From a checkpoint of a small self-supervised image encoder.
Model: 8.65M parameters, arch caformer, activation gelu, moe soft, num experts 32, patch size [2, 2], depths [2, 5, 2], widths [64, 128, 256].
Training: 20500 steps, batches of 256.
Data: trained on crops of objects in photos (Visual Genome), 42.5 epochs.
Rows from expert 24 of block 6, named by matrix and row number. Rows with one number belong to one neuron. Each number is 128 + 32 x the weight over its row's rms, rounded and kept within 0 to 255. All counts start at 0. Numbers have three digits each. After the name is the row's rms in percent of the matrix's.
# up: expert up (model.blocks.6.mlp.up, 32x64x128), inputs 96-127
# down: expert down (model.blocks.6.mlp.down, 32x128x64, transposed), outputs 96-127
up.0 102:086110121156177156096127132098077128134156166125195133165128122107103129163086071100122153049156
down.0 098:144139098131113165194092141105165138128098125169105142193099117119098070111153168137132129170037
up.1 094:173076126135080123124104210146092137128103118132096144154129114112125108141141117105111076135148
down.1 100:140177188177056115159077140142180165092083128134160121127143120129142177177108132128112116156140
up.2 103:140109154135168139101158122124142119136154116132161179149111203144137133112100087143010054140187
down.2 099:136128140129108107135098080106186157150117112168101165134152141131138038130030189127097125133112
up.3 115:122132104092156162076133147096157079119139128100099156027146126089111138150124144138199138129117
down.3 109:120039127127158174101189128112103085125149151104126121150093124115138127102222073153112104009139
up.4 102:050167159135127167116129113107089103234098087190155126118111160153121128124106122156132103157093
down.4 103:121098128142070088125111142124152094130110119122183170155139151118154136148089124169083122066147
up.5 091:101142134129178142109125116123116112118121086220129121135131130128122067098092135131133150143115
down.5 112:108170093096139121152086157165110142141157155130072152125151127147124132154182077161147102147115
up.6 100:162125175112170180083124118157126066071106098156119072098110043024146137122099077109122102094144
down.6 104:113098128118156147079087137069141131150114155136129163153124117169209178119167166104088126112120
up.7 112:116099096086127064147102133119108149134151126192102120135137114098165081142071111113082107156067
down.7 108:156120177122137109076122089104155160117103193131119170045158183138071120125122097144162166116161
up.8 099:120140148120092183028156119138160137121170126087115138141149201094094127142194129122124071136168
down.8 095:172116121163126148122066094105118108136171138167189139129096100179135120106137113156101114095080
up.9 103:134243137128163133156113134213150087122182116147106094145145117070090105054112131173189105132107
down.9 107:129065110143163139101189104114099121112089097152137205091103137132105144076056132102125108155138
up.10 102:128141123135135104127102142105180125137146084122110129111189115117130135122160146123122130175149
down.10 090:102083139147176152175119136121131103130143093118069092111151141108107133174187112128143129160132
up.11 103:127067143086118104169064118115144100163095119119139066188105132125185141116149099120137091144127
down.11 097:130152130158127130129076176116130114121092140114179135106120104105078125143097071172146157106136
up.12 098:151110129080083080143145119096169150114135168122092111147147121109098193180112097102183111159138
down.12 106:145146113131101163090124141081182126104118106173151090105124127176133137096076111119107135127152
up.13 101:142167128196095099117166098058079142086110149110032172129113175118171102125105170113130198121121
down.13 095:116136136110149056174033195131155125178182103116125118121099111082118104125139133122151143104125
up.14 090:098127129125170175036111149137140123123118144055152121128105119105160116144147106136110122131149
down.14 090:153043125114159153138111076134139111117125063147118114181131128162130134155131126141130133114175
up.15 115:131129136125149079129136149106118123130128144150138146125169137094086127116174108186110115148134
down.15 111:087144157125130142123169119131139152075139222127058131218161152110126059153160121125151146133094
up.16 089:133102054089126103193172150179147129128091119151145189121178117120119130143152126104179139137099
down.16 087:167128165147119155077140121042101128109117130166080123118106150120097115157102184088129088092126
up.17 104:106111090119152134110150150124164154118129084127178110166099166208134141162109125149098177153089
down.17 103:155170169147101121123108102150121105228106180120122153184100169189178142140152110166116108145092
up.18 094:147162141127098155134134113074095123138145138132165222072149120081141078112197088125124098114102
down.18 095:103104106119124161124076111157136120128154129087154077114067111084118201109127107190102096137160
up.19 102:152126100183151160126144157161164106119144106109125154175117092141129117134185160078107134128133
down.19 102:197134137114089096122108130125090156122082121151125056156107119062163127137100132130200079147115
up.20 110:126086094043138137110114139112110144118117154130123133071126110120136159053133091104146132050132
down.20 119:155074136087178217089120115119128121133113189111129129134101084083198115159206126144111096077111
up.21 091:144088159121125165103125116104109149074144143107150151114135069126140101169117160091164086135112
down.21 086:097111100142085141126135133118138061144130134135180127123109132129078131210116135086154125078109
up.22 106:040149135132097158118086132166121119149168098128103202106125134142129147226100090123133129098133
down.22 094:136151107136115119108156137191161090124090150128108117134084117173123124111126129066062175099079
up.23 106:132058122108101176083120120123079125109115087116157131128112129156129108105130076138112147108138
down.23 112:200160076092143199116117109120145093166125199112133061141114139110138095112162097126118097077128
up.24 097:106153143076046146151180154128132124149187103137062079151211127176161117126128131119234143120133
down.24 091:135099104203086087165198159160119127077125148164121125068122152145129132152100128088110119153131
up.25 101:150154153178022160149134144179131121104101165103140129172094137181187148163163138066140104146108
down.25 095:085128107114140135163093125077130133163152110043173107152115156113041128164101109124184118052150
up.26 101:158160072145157146143081108138111168149122125115133136115138088157066152101161084125141094095120
down.26 118:199116130081215155151127187143132134199114149105095165162155149093113099122141123139194106141083
up.27 089:189128121071172125121108117134143147104092155123115160132133007082124114130125167120156106073169
down.27 075:145112077111130133074140119108182162144132117132153132158079144151138233129134098125149158116089
up.28 093:090063082093132060143127100126111109163115178128112122112095161148118149127165105129102167161055
down.28 098:171203164125126133096086126134112132124171139102116143120114110124132092144124154115121078127115
up.29 093:191123133113125157130154138157129106129115120082103131092160142079085164193091106116159113142167
down.29 109:148085115118143201153191152140143102132123119140157130148126111078222144095183185116111108168122
up.30 086:121113129127173160030104201131197107092130143183050135076144148074126167121132178134119106106192
down.30 079:156131160118203100145124096128050123156151130058125091126066140143192167129203101094111123079116
up.31 102:144116137096167127097112149103128115137161097121095131133177135101131115166059161137124124155168
down.31 095:083129125130118134206079131109110145152101121183205121091138129089118183071159170162080117140159
up.32 101:144104098174147184149105153139092060119122091182140107134081125162159077082077121173110038185162
down.32 085:138189146103097134052154083117124180146138124120146086130144096123075164161148153132124137110109
up.33 090:099093169110125119174147091059113117153126111109121123053151125105150152183182159133178101143149
down.33 089:125129129151150165129118169167168099064152129104142169195113057097125109054141098114112082069142
up.34 093:127127135106156112092140142040135098134127047183163175145188094077079133167090154102161128091138
down.34 085:137174137134086034064110093107131162093089139209133134113102120157112162106100131188090091113125
up.35 104:128172156105189109211117149125177210085157122187146133143124075180127127078151118165079152127128
down.35 116:100106091094156143104099138127173128141073152094065115119143107109081105134202108133090192116179
up.36 113:142081040054138130114105100053130134125078132076142134127137125155138131162131141108161170139151
down.36 116:194123136178127233078092196143098075182124128114148125137134093142128121183154131139090125098121
up.37 120:116111128232136117173137160104066158135125088121155127171139053133143140082131114132048093096126
down.37 105:073186196098128207145133179188146105158096130119107113107170191123098131163132150159129190159157
up.38 092:099124122140097121076055092125144093086096128105180156151140132171107100135070147042121090077067
down.38 095:143108040084117153220126138093102140126161052135123144107110199121118163103174120188100146169127
up.39 104:076118119074127096093128123139129152155167128103111187185100184117107103124157133036215124114108
down.39 095:173223099161128118114163132084108126075111156107116099096124191160138130152074116188096114104112
up.40 094:127142103103135055093087139129112151146169113125140086162124181129187134104130081148101196133131
down.40 103:120134097127108204110157066149105135135160111116109118108112147103120137080138071149128114146093
up.41 094:149103092183154141135120143088110120079140114136058154132123165149172146087055136125119108098198
down.41 093:103155124042156133106125129149177125160102083088111076163133109124098147136175110193123110121105
up.42 095:111156106115129151140097126145138112152150154089086139118044099130169115155042098069140122121105
down.42 094:124114148103121100207104127146171122115118101135091139149147140110189149167134111134129182128109
up.43 106:151082167108150157151129084117221140108139121121125106127134110147138139160077172059094240110107
down.43 093:147122132088172124132154137096143129128120129127122129121106109130119121134126114122132150143065
up.44 093:133098197157142121085144170120163126014080184166118178129101119121092151108195080138114123092118
down.44 088:143080098103104137109127066063104084173155126098164144132061097160170161148124149149153101118126
up.45 094:107108109141067076141159156153113145124162082147138127074088100156174149104163107111190140140152
down.45 096:123117121124107181126183158157130078152135116115092155137171126155114076173124102090097147184143
up.46 097:108128148100171132171116171150106131096109101124113153128178103079177134083151133072185075099133
down.46 109:164090130135154146181102138108156073102097150109137124123126114130121193122107113106129137127086
up.47 096:151116119078204130105092124140137145092146113090158133129144098084147124156105112145132150119148
down.47 103:157065087133187176108136148124104154122093135114117161159153132127127163146195148085135138049129
up.48 114:129202129124109187104131104126154117127112138130125091081128174119136080137116133144140132083139
down.48 114:175122094124114159080139184141144092128131161084111151103156032161053150131140131147127125094082
up.49 106:133084206122118115171088218145116143103124163156137118127118040115159132153115120117089084148129
down.49 116:132156109084158203125135119157171108148174146135106128112108102144169152171255124114145152133090
up.50 101:150095132102135172092093101091163127133055177145131210153152103136157155102120139088120163116120
down.50 096:177089124128112143140091135153078164133173117146140091114152135152109171140152136156155107078097
up.51 097:125136104135132127152115152153117087135159086113148121196122125149177114124116119112136133093075
down.51 105:127079150147097071090147109126171162128079125157112145147137207122091072126066117108139125161155
up.52 098:132128149109096125114104123158078124106140185182162108161130142065131153113113105169085159159148
down.52 095:168162136061201083194117120108141130127078129125129117154133118133106161181121115086139144137054
up.53 103:132093147114140101116078138102160171153115117146096081137177099108120157126171100129104121066160
down.53 094:123128074120100206044149163140085139213126148061175120114058120127134095129170182127129134132102
up.54 094:128146021157112095128112040129115101062120129161133097152158132128138097105130099144128145113155
down.54 097:132121113123194157106135132070090218134160122136111114134131219157135136143173122102149060119119
up.55 101:135102098162121123112183144162162105082117144116167150032156150076141135111139112114151097100178
down.55 091:107098137117167146183120161087091129223194117108128106116132105140129110151129154150127156115078
up.56 086:110119096042161159082134176129145159141177112119126105121134116105154106112151130134149106132044
down.56 085:104090185127183131155121194105115120062037131119135185069091121114120116130184167107133098092188
up.57 100:122110133062177128122093133141155166139107116153116124134190125091173109154119094164142137137067
down.57 112:120137125139211184073134172131100126124113118098116131126139120141176137092157144068113124109176
up.58 100:092215096093147101179136140092132113164118135140110076151130130116141128133179168165128100158160
down.58 104:123096048140154156091128126120121149179078114150140075122144122177080124149095151200123139136073
up.59 107:135148139153127127116118131129126082081113129119133106131092129055137123115105201139133132125114
down.59 094:127129144091179111100110068136197155114163157108177187119164086145124174090130055108092102097179
up.60 099:169100085129090147086151173136129123124144100108125179061123165162163119178086216139160178136131
down.60 095:102113127081209105146171142140115113137112147142117137133120126095041123138201116185122106062174
up.61 099:151119137127122117132075099068080121149142082156139094158125142109128190131078116132150093086135
down.61 102:139175126152130061095132138158166150125113141131130109074187118189143109091101195101067130105086
up.62 092:157177099126096165120081174149160135122111172191128149085096129188098116206079157131057168151135
down.62 097:147149098068136138141132131128047138135060121102137117142118155080104132134148123135113105155131
up.63 107:107110147128214139016121127158129113115116124131099128124121129122137105127142119108108146135078
down.63 123:168161102119179135074127145116122099116080167140109136155132115149150133181189108118117119105074