A small self-supervised image encoder, trained from scratch.
Model: 32-pixel images, arch caformer.
Training: soap at rate 0.0019, 20500 steps, batches of 256.
Data: trained on crops of objects in photos (Visual Genome), 123503 training examples, 42.5 epochs.
Rows from expert 10 of block 3, named by matrix and row number. Rows with one number belong to one neuron. Each number is 500 + 40 x the weight over the matrix's rms, rounded and kept within 0 to 999. All counts start at 0. Numbers have three digits each.
# up: expert up (model.blocks.3.mlp.up, 32x64x128), inputs 0-63
# down: expert down (model.blocks.3.mlp.down, 32x128x64, transposed), outputs 0-63
up.0:500493543560501395505481505496449519500496512496465465557536543473560498524479544444516536513476450513440495555529421484537515462491514499482488503439508437507444523475515567473508489517479484
down.0:562534474455549577553490456525529446572574540524518534461557515504495536483488525527475509499517529455482481548482516477501477544530493482436459448539493487538514476592514450433491496530444525
up.1:500526509516469568530501522508466486569526481499546558563507506501494489505454529446464516535498462484504531449507450524469593494531545520487483428464516498508441445454460503556489458507481320
down.1:531453504475494481510507552506533418502497462525502506464475432518532447484513472500483509478492556594488469500547501521531481517430476460468527543491509545432598435494508501496446520386551578
up.2:502537496513501500532562503470433476548510585572487481527524495510454477575556461519524443580490540458541492472541490509447549543480500485437473531531507541455434502492575498487540574559521506
down.2:451499523459519471536465547510534524473507427495504532370457513536546467466475531481458519447522527489477505531470495464546470376503476464469452384431488424562421503529532501554494552477479489
up.3:490505458516501499481475498459485533541522560454493515502417495546538528490506485401479521484540512521503488444545450460510483439533566431523478516559511477478450542489452423449482598485510520
down.3:518498482534480578479469473482475446482449500499492521492527499532592519476490467570472472502473501425458585534524523437501581482476441521539486479517504515547510506469515503555449530499439587
up.4:463538494493583480510649484473557439554491460503481540469500461537528529442543494457510492563503482450552425538496517532512554516469547496580498467462442480482510503436399510524510434546499446
down.4:519373443502467518509478470415554510504411500453585471502414469521462461425517499499511394506593480553475485449505547532515459528522395537493474485458530520525565477559571442503461521505496534
up.5:482522434509494559480472456510501461530514515501489501537546499545511530518551441427549537470455450448539460484568524547493496497456560552470491455585428567530654456511407540501547526544541483
down.5:503494512503533497499557503564446538519371489509565524521471564444493496451489412513554477552500569526481451525479596458485453534490446487541505484483556520477428503482561474569420481490451515
up.6:549480531475481461531523501541534609508463540507500500549456445610459562492506491454500504460491433513423498457497409489531517498568486501401511485402493514499480481432532387533451491536503561
down.6:469514473557501477557537551479486509505557433507459450504489444465480479537560484531434495473508431510508473511527533487472464534459527510493473570636541532585474512376489586484496544497505472
up.7:475529565516503442530493530545521557503517487482498506487479545457475504510488488452477494505550494399491519486512532499469509590501518527528501535515503509374484484502560388523500510512507471
down.7:470530455534422506509440468483547460500535536532470463550450478545500502491521546510521525458510472538520488559544482458511470503501568527542482533548483485528510483466476509534468466483507497
up.8:537504424525530470473493444499590615519499523473500504523566510531470501537484553520537429456512535534447542563494437461556558632633466505541546579534532538512488546498547533502437476473515502
down.8:500519552506518510497525531536499473453500509477494520464470524441500500537502479480505431471572468479500450443501518525527457488428512437464443496437499582489378536468531524547500565512467500
up.9:508424475542439493518502511510521449468424497462424494489477501491522470492520505486544502425506519468499486453543463464530459500510547530492513498488513525549530498480460493502488515529557525
down.9:419570550551505526476428474492498532451497501530515454444485520556537539556410506550457488590521481548578489505479463503478498523531516486526479499505509538463432484503543459499487501406456512
up.10:382501434533490550489445437470522551575476407592510429513536519538405447429593426565495517567511495407514531496590485539575532472452504494495519496579460559515605493476498519491554415478488434
down.10:520483551483550518462511614454482509521516567407508659600504426493516495579539516403532486532451464563474472350474509488474461548473469506549464530497529478558453527508554487511444462509515507
up.11:490555473410489554618448431510507499546528451477511518476573457475554452501511533468493494508526469510481450499519560500502445501566536534516544411428456522546521452468483597617580471514503421
down.11:491468523502500510397458521426552537474444538515473518554462588589539506447489433510511480499455575519491571519560405433448456514423380493354472542533507472503489498550438462474372501439437477
up.12:455510451511440517492417521561489523504524560500556504473533513578519505479526510420524512532543538427490496526505563508523531516563553491495513557561487453499439515533449501495520400452535578
down.12:514468505501566491427498528462418489575451478531483514454463599433463527493479493537514448515472484549513441514507548602529456469466445477448474405384505545523513429466498534522426560510422476
up.13:482520443494475486490450471504488497514518516513482527442543471441506501501470545451429457535532589520464478486514475508527469493472472540468492549523569475491486522522542499468622494477521522
down.13:493564493525523527489552478487479510509461500476452502483499507438529586503491481547541507548484437491495569496516446497457570449553490473489452507471470495515450461489448523507510490484459531
up.14:505452447533552496500513501483510502486598579522545502558504497491516564512460527534518502556515514530448499590511491585517485505492496464508439502508497508524503493509528460505463522527545472
down.14:499512510448586455491502503499462496465502482528496435532527475531546497519507487542462501503524458497485519495486528505479474519506486524479524530578486485497535478511496391570506454458486465
up.15:548507493495535513506476502444490488529483543520502483548452533468465450504436605494537520468547579525512529456497469495514515486508501536555431473498517424595486467484469542454468443510468524
down.15:424509454604482446454515528532517503504505473492455457495487462490488536468489456501430503510534544475489523542523511527497522430490507453488467519532478618456524595571479517521523495534557480
up.16:509464632490564498485593560542532559582459564422468519500471474501546464490466391478486513471504520494512489481453529572536456514498451486486552499473541445462509454508559495542459528515448458
down.16:479515416488502486482460490475427475479515553491506469499531491614435482477517510463478465529492466599529450510443498488543531598481533550470480494510499609469513499415417579499508565477581455
up.17:574543452501503465539456495499450523476439535493496436501539490479460490532485466454488477520538481480500479464463504430482481465495519561504527527553367482536498565328526539523538512469488429
down.17:453380493531503537464508514498538449540544509419476520528428581495515446498524580506490577488503499462627492539470457515552503602523494469541506544480607530572513491529472501510499494475472490
up.18:450504475468474522485491549466504541609518546475467519483530563505508446474531485490539525562505500367512485501474444484522527430532483434509437540435517487594479450461474497597534541470469527
down.18:534455530487597563536534496519485468455351583527580503590455511558502439539540413490543459486522530496482483465487474496477491499453466467465524463477449472536461521568561520503490474555511446
up.19:484470582420487525497424459467501439449482490447536480542508470395493540535499534505451454536447525539522498441484450518459566553485494538522510475475446517532468520538520519465495566316502521
down.19:512476545501547522603485602537449530470570505564457566473432505545470535426536468485490532496519476505515503480452514499525586435516547508507528504525474462452489426407437481494566531485483550
up.20:461484457479545531503471483541499487493455515500565457438458496533499511492371476552499522452522473545500482522524468450544477523634544495570524538430494487450407479507502474447495489508453486
down.20:523491472465505451511501445501500539454529523467474514527475530489504492543518537424507488460497451459506509500455478501501490457489411484372517450485500507513520474481501509497513474476473496
up.21:499505459532504490465485500495514507500501522513487449514539530458559538477516507437471453483510418502514502531456478550572484513489539489495498483525518488482485519514434514566529457508525509
down.21:476534483499472492504426477490567452535466504465501519522518488448487503518513433522604488502463485495528508525509494535497495477487524470487498493505445406511523449484522553478527531487500480
up.22:534484551522533482427446541412504503429428503474505527525481478457498515507421530484538471506478547392515477554486536500531474515529469553445551503550514462501531503575467443516495504419519444
down.22:458532465515490431526504499624501495490519544545508495512526528566505401575500535543520531485618471607512485464447511478453603516542574493541485505397520566416488558522510528523507475508516537
up.23:501520492515499465463498459552613525486472522493496540474551413497520521547472516500520519544524555457545519442472424566496487493475537524511442504529451544477479477538387363520484494503442454
down.23:543475503539472426481480537499474466534520492491494539417468427554432428512558501465456460480496473470490566423491497523446493514518508530513555532530500450472508440496520537510498585588539452
up.24:480537454426419513474495533444477498487563501454517497559477524501505504520449521522464506494520539497484510430491507472534503458469480471402471534546504518543562505463489480413505615492432503
down.24:498549547587574563496466529495452515497486460527503519503512466521580412484503445527497556442472505476492521583438470435441505482509534497535461570436493516497437563523524612550506504511568515
up.25:563476570472465480494436509616503544485514456476531480497490544545494523569502468501393489491469513513495498500457522532399535489512493533501433542465512510418479456474492456590489443530456549
down.25:428504516578519490541504542447451473510519581559505446495505426485480446492537520545532516506538481502498511513531546460432524506502463493434557478527442497585500532420542533478493454539481430
up.26:519467506505478513484501533550407510527520532547502466508518498500459493471406479522471584545445504446490498446500509408402450497469532517517500498477525475496453479486590485528525540502500482
down.26:528467520387417462590428471409537513597522488504452545515482501574526393524555512494489561402566504504511515537481415488514459495496470484513473602469518511522489513520506412552538459526505448
up.27:450460521532503539582505532484499568501519529532452502519525513499455438572528488500444525507557497413617518549454458453552445523483482508524426530545463482539499501494494495478522456475508473
down.27:497573423530512517501449552495535501513506510442559613423511510468493474457446445568515529515552499620511474476519483476549468508528500466400568473470537507513485472563449463544484524558538481
up.28:416497412493504486522526362439474558527482592511428484524495510415539553496555496435494499461499563551485515507549550568556448451446477521533505535559468623426514547531507505469477508557473483
down.28:501509486535542544484461493522463564482532432425619480488510443498467622484488559490524462594476512445490634491440500572581506514541521538513527507460500494549398507517458504525479560425505562
up.29:460493544534483453463544483465501509527545574530457455466489428452475514494493525425551549515499495504517492476503515527534498529502504519455456494438515597475514532500536498465525519481529457
down.29:498543453488551483530445476495500513505461537534562454479475557533489484506524450530493523456442481494430496492535507567464468471503508484557494531600490519433444493532550513495579512536477471
up.30:476460415530491502517483479514470470518500510499574486535499510502520543558420535470441499491471507427581555481499539499531430513493513504535523450543410434509436508507474566564493499503541471
down.30:503534517486432457475468473504550555485453548516534526504441486493440447468466479480475498499541546525373543468505464525509537527521529558399550488425519528498546480629487506547490505459558523
up.31:518472434424567556541510451494496427439454452475561466449506549531550524508573450483518529446534513475472513535472423503528455537497482534496505466490401572449561455475442523507425512574523503
down.31:493493463539503463525530522554519547510490511485487561501402454477430516460463484515509438578457523432493503456490555616646529453509480476480556482520518445466498504497532465561455524498516529
up.32:502506424549425479518479514569485481473527497523508525469513523446493505498492463543481519546479534468453521532484596524436482481523489472502576424509504547549543521479514420477444578442463484
down.32:494504508525541476501529524495546510515494553500484527493555543533391512523437528458490528507490455425506452492537501503452463506530635491564498512402537499561569541514512548494553443543559456
up.33:454521543453472492507504469477555461524550551446443548477497541502512495532508511466477483516547501490536541506515411506508457480398534552486535444522537477550462499509490498492505545506486567
down.33:476511543490517504515462500496468489555589469509462489502553486508496566561553508508496480483528479472519475510542490558410541427564496548520502474525538502551507518442436502498481472597488430
up.34:476482557544486582552522407527482503493516564562572489590543419485496506503494414514444502437550574505492503593512534548455502480497459533511575479524577541474525521495538457509530457459485534
down.34:493539485515485475478471444427458511440542438466520499475489525420517523524449454516524487463540455486513445525455455434460507367501532513525484500497498510526468600535565487463467504516521527
up.35:516511483393447493504516507509481519519609492534549489541554494439462522511458475489515483526407571517506428486508457466498531506459528527525517487463538457511463525449487499533506564500462479
down.35:413458469534485534521438483537533502553535487546413466506507488533473427486471505556473480461504516467503456455492431436462559441534454529511511651499528476488495536516528578465480484437512516
up.36:499476554538528565529479444484415436535483542461526485501505546491491521499522430569467464483466448532469470535470478506500505479483509467481499458538491515491533518457477462437426505580433498
down.36:495486527469538489509519494536563462523468480576595526490514466428463494464481534476446505485411506507556482524484538514565538494469435570501553479486441491500484527500476484470508507479513522
up.37:485487568527497514539483499470545470492481505486493554567543516479450517518537593533474476575462420478488446420457501413432520484548529495499443468512510480554497496488511569463501482500481534
down.37:507516518498445534577503554506482523529577547542517487480464538487551471530502423516510523541523548492485505479512475472522517501475449452510478496503488482443516457463500425557519532475449516
up.38:540543516507471535531467465528495508512513495509532508532462434478518490464494583520455480473557451517544618454498487505556489496546466493508479505526456513511508426505442523463556531489474487
down.38:514468457514410502454503522444518452490470513537514498516505460499513509484539474499499577517479502496523491444550487488470569496458536475441557533531512505475505521516452434432452493539485438
up.39:600549468560465442532512593480485515498457474458481470446526421535522551494458553441518597458526490508488486388496483565497473457499502569542460488474472578421535513498464451500445499554529539
down.39:461460513483464458469474494492469504578511504487569515491473465502516464496527479512555475506545494481449486476470533551485499563555552512509549513515435521521507488479568528528570497488443508
up.40:548519539493542457558535508544556488493493501474578523410552400543480456490458593496534470507532550512450511483500452548463450551521514462478557494538531587455571563473483470485493400491529550
down.40:528543528501512528430528456525476509559534499516465533526493517470523510442481584537488481465441582544517404472557502462471494464523495583437436528538457541540460404502474468608534523533517471
up.41:480499506496526510556451509498459445555510527498528498551519506505514507512495517487522503505540483503521546472572484486510514470469562454431509439534543501527500500543543480530580551505525495
down.41:358589498563511525471479423534567442568559411510504493483562434519479540450452476536437534446440496528516502551528556441448439453515498499527448500523461486495566507468440529517544508442455449
up.42:536496583497499478459491545564458597493470503529533523511469538534519543532473494466504412364517576459512580503501514482523501510492468465468518492422542521520526520535520483551571480540518485
down.42:487547385500501516488533402470489458520562479455496500506529483500466468515509518574451521496531493531486472528494445466451425493503507467467451449463497542497408506464500536500549521503607480
up.43:458489560449466500581559503551495449432510529478495498530503499506500504487496501491500527449464531485520510453482533520434503495489492490465474498514488473464427473522492492482517493517451543
down.43:487501473463483546530443483509425513556534420531485491477514472520516459501544524526459510512491501450500523486535506467496555504537562445533530462491552447488504473470532484452516521449512419
up.44:505462491456468565486457576523555431526490503447494470478501501491440487487521529494516493539518585463498545525515473593506488487470476498503489517532499477462488484557500556431561456524497521
down.44:583476536508498475520495472495496604485435514540514533498492454510537480506468536523470488545528489502420491475517489496531529469483526520496556497500532474474499508502530474483445501478443503
up.45:481417496464492482503535454515515499453523565473473498455463471568483489548525612457580507472522480501528445543468397445541487626476507576495518448468481540494455447557525556484485566500519527
down.45:498526477551494468506460459519535616497496422485515496550466543463489507501532421486460503485480549484468586424486535486480501487499578449545508516480513494433535488508491444525517519518457463
up.46:501498500522555519534442545488455480519501506506474497567501498466538495499549543502461487482418483552499573504395469456521466538433460551493457399474567503463486456536508493551506492510488542
down.46:516519486509528466516460493482629478526524427513502486524499456441436490510442468520507485484509519452480543491457441446500527388479552456486524578493437503592504473490501599505433477495492440
up.47:450591488548478514533446481551484399530453490494502537501509527501536520564601539556516498505488490493503509522551505598494483539489543470480546547506497518497458478507535482555525439476505465
down.47:526498578469516452521536536514513500512520445522575462519516495471464427514495532475468474517449516561423505456538544513466497473497493534443547375525564540472480504507491503453472427544454494
up.48:559527512515499553497537584594462503433525484502455507437493453508541513506597608522497495409464513494526410469529501506574535482482496478513522501489448510514486502461496532476471461473511503
down.48:512511451452501485474457483493506489548460500577504534546484487556520493453473458540516495499495470511468514479491513483435489436508500497496565463549498500591474519536561396497555507496437514
up.49:565481472478524391528492500538445524456478504545499498566460529454513478477431465472487462475507477578481574473480504543480523488563450519474572476528544567510498520468558509519497510426507474
down.49:530447473577504495538543544525442470529539511492514500513514489493515516535512496537432520495465544454479466507468439434527503513478611487476488525487456486506527483500473503530507527562482489
up.50:529460497495465478530563556594528611501510456542551488425519539528375532485508507551484523479562551497454485435493435499440528562505524543414490448487551552479454464468485477527500514516435514
down.50:463496520436499424520450472496477476562519528455548525500502399494499451553606487545490500457459483497540544434488511462493472430508525513509511530586476494525473521505530500518509502499510540
up.51:524487510483544474503460511513502427503455568447499511476527486552430523562528460449464538495542530505449468498486638527517477447512485468522485517458538452445515475486550511436525455542463521
down.51:552515410470540486484590518482436472486418608499522492489533563454566468510493528540516498459466483493478429526507452520495542574530524534499525461456494511485464520455493437478527509481534544
up.52:525467535545487588524516435487544492467610541472498513523596499531555481551504457496489540511465499512500480496537525500460511501489499493471474475499609475496521468578488475519548473477486504
down.52:482534464478463535509452499476479537522428501544536502465445507509444473485508494469516399422499424461524497498506482527439466483496513501508579494502480569497489541480444457487489501491503485
up.53:475517503562506479535494494479495477397499482404499477538463489517476462534493487454500486509516490487498499510539438432585512477523514357498503447486487518553483517505550404585335478528501532
down.53:552547478493452488411505523494458487469475473464418474501506424548547538501451497526534475443523514470556509520496560481509502564525536588478475526520557530540524497508500540500566553523486472
up.54:529479472578495457509506507495506545536505503524524463472462442500527490445494552507479485495531483492513553491481509491453434542583546499585509529508511514488545516502481410532472432496498499
down.54:490510467500615458550551502577415470490484459502470458524508484496501514480517492465567484460496506482516504476459480479562452500592501387515487488561535500540603554543405429502455416495480455
up.55:500540549455547503606547498492486496543407573484456583481572622464502541567473501444513499486485547530489474401505540490500457509475499562478515597480610468527491512471525479519537485475491530
down.55:430534472456453510464499483539484542485585566544506449523508485474503461543442458480565464531523501538530470519496436487473485419495482489482467442485366461547469532501386498526478438454520489
up.56:483436541489450504552498444410548481632470508482501444520579485540471514493513540556454439495372371496469462469533456579515536501518541475497516476488504511501504537493489593469549499492520462
down.56:539529545415521540570533533523492502434493521477482474562433522482477539468514521384530502471484569536495508493513534472479482534496520475502458552499458455471508448501461445500498519494360570
up.57:523472456538499530545454487486491518520515502544477473509522487451495456480514471503535486499490522507501525509512549512510478485478524478470453508513550518505502480489511498510477467434472499
down.57:507519451527515519520481468505520471483539515491430481474524477514472474540488454446475484521457449508566486508474525501464454477538521461458503528505483470487545474506433473479473449472514496
up.58:500571512538477540485527482499519500504506510528537496528505495453497557494480476455444456507534456474517519490475499457576518489477479477465488463504513485532470490521499478505490565524490412
down.58:494505496527512495443513524538475541440474532471482524540509465541546450468548497579580507451460477550496488544514563477527552567502458482521521582490456494472463503514493513459539486446575570
up.59:475536425472537490516469435494443444524558545499552447511548505509497528455444452490478502497541412502401436481481415546576513510431475397500530476424456548504388531492500587484485489483493451
down.59:471505318506496536494477482487417556541475424426445471542500526516476433452460529481504539425424482524578514505506504464584477429503506466583522475499486489451512489557553476446524497469439495
up.60:446468556463506527506567530451462518422515556433488475480465479447476509464547427468520514479521622535532451593506447575491518490502494484495505442500460473506469531503480445550464579497491533
down.60:497490501518500479518488524534543534506489451516530498546518456488481508524477527493536504567483396495496511450445497469570488502442501515521497480568585489453509482537612494499525464470507488
up.61:513499509499472573476497506490459459499493495505507508506554509534490463479497524556456496454514509460497502558612514475508452528483483490502486491521508475481507446504487551495532440485524524
down.61:504498577431497527442520490488534513510488510525489487572546520478439586532437509496504498487527615496500506479527528497571553439492492480478495499473512505514488497491554404504478459488500564
up.62:518504470494526452539523481508568476437435597442499536490462422536501505523523554501501532522449505509483480463539540520502504492550485480520488515485479519421498513487478553572544494464500510
down.62:508480505493480485454489528527487577500473547447494423484500568470484533503448480532527449449427504516509486497477545531455509595502497538509532489459497512502437524465487525509501453470501477
up.63:436477504494560505514553546494469565482518514488541521553516503459436517505510449509500499462480484525485512521510492486480495516497462516525520485509508549546497507520483478517449518534552469
down.63:531509446500467495476474517517574542501465504493496489472486515513476508532488481454510485463502490436495470577472499508470488526435512483535551510532457468498576533478539491500497535457502452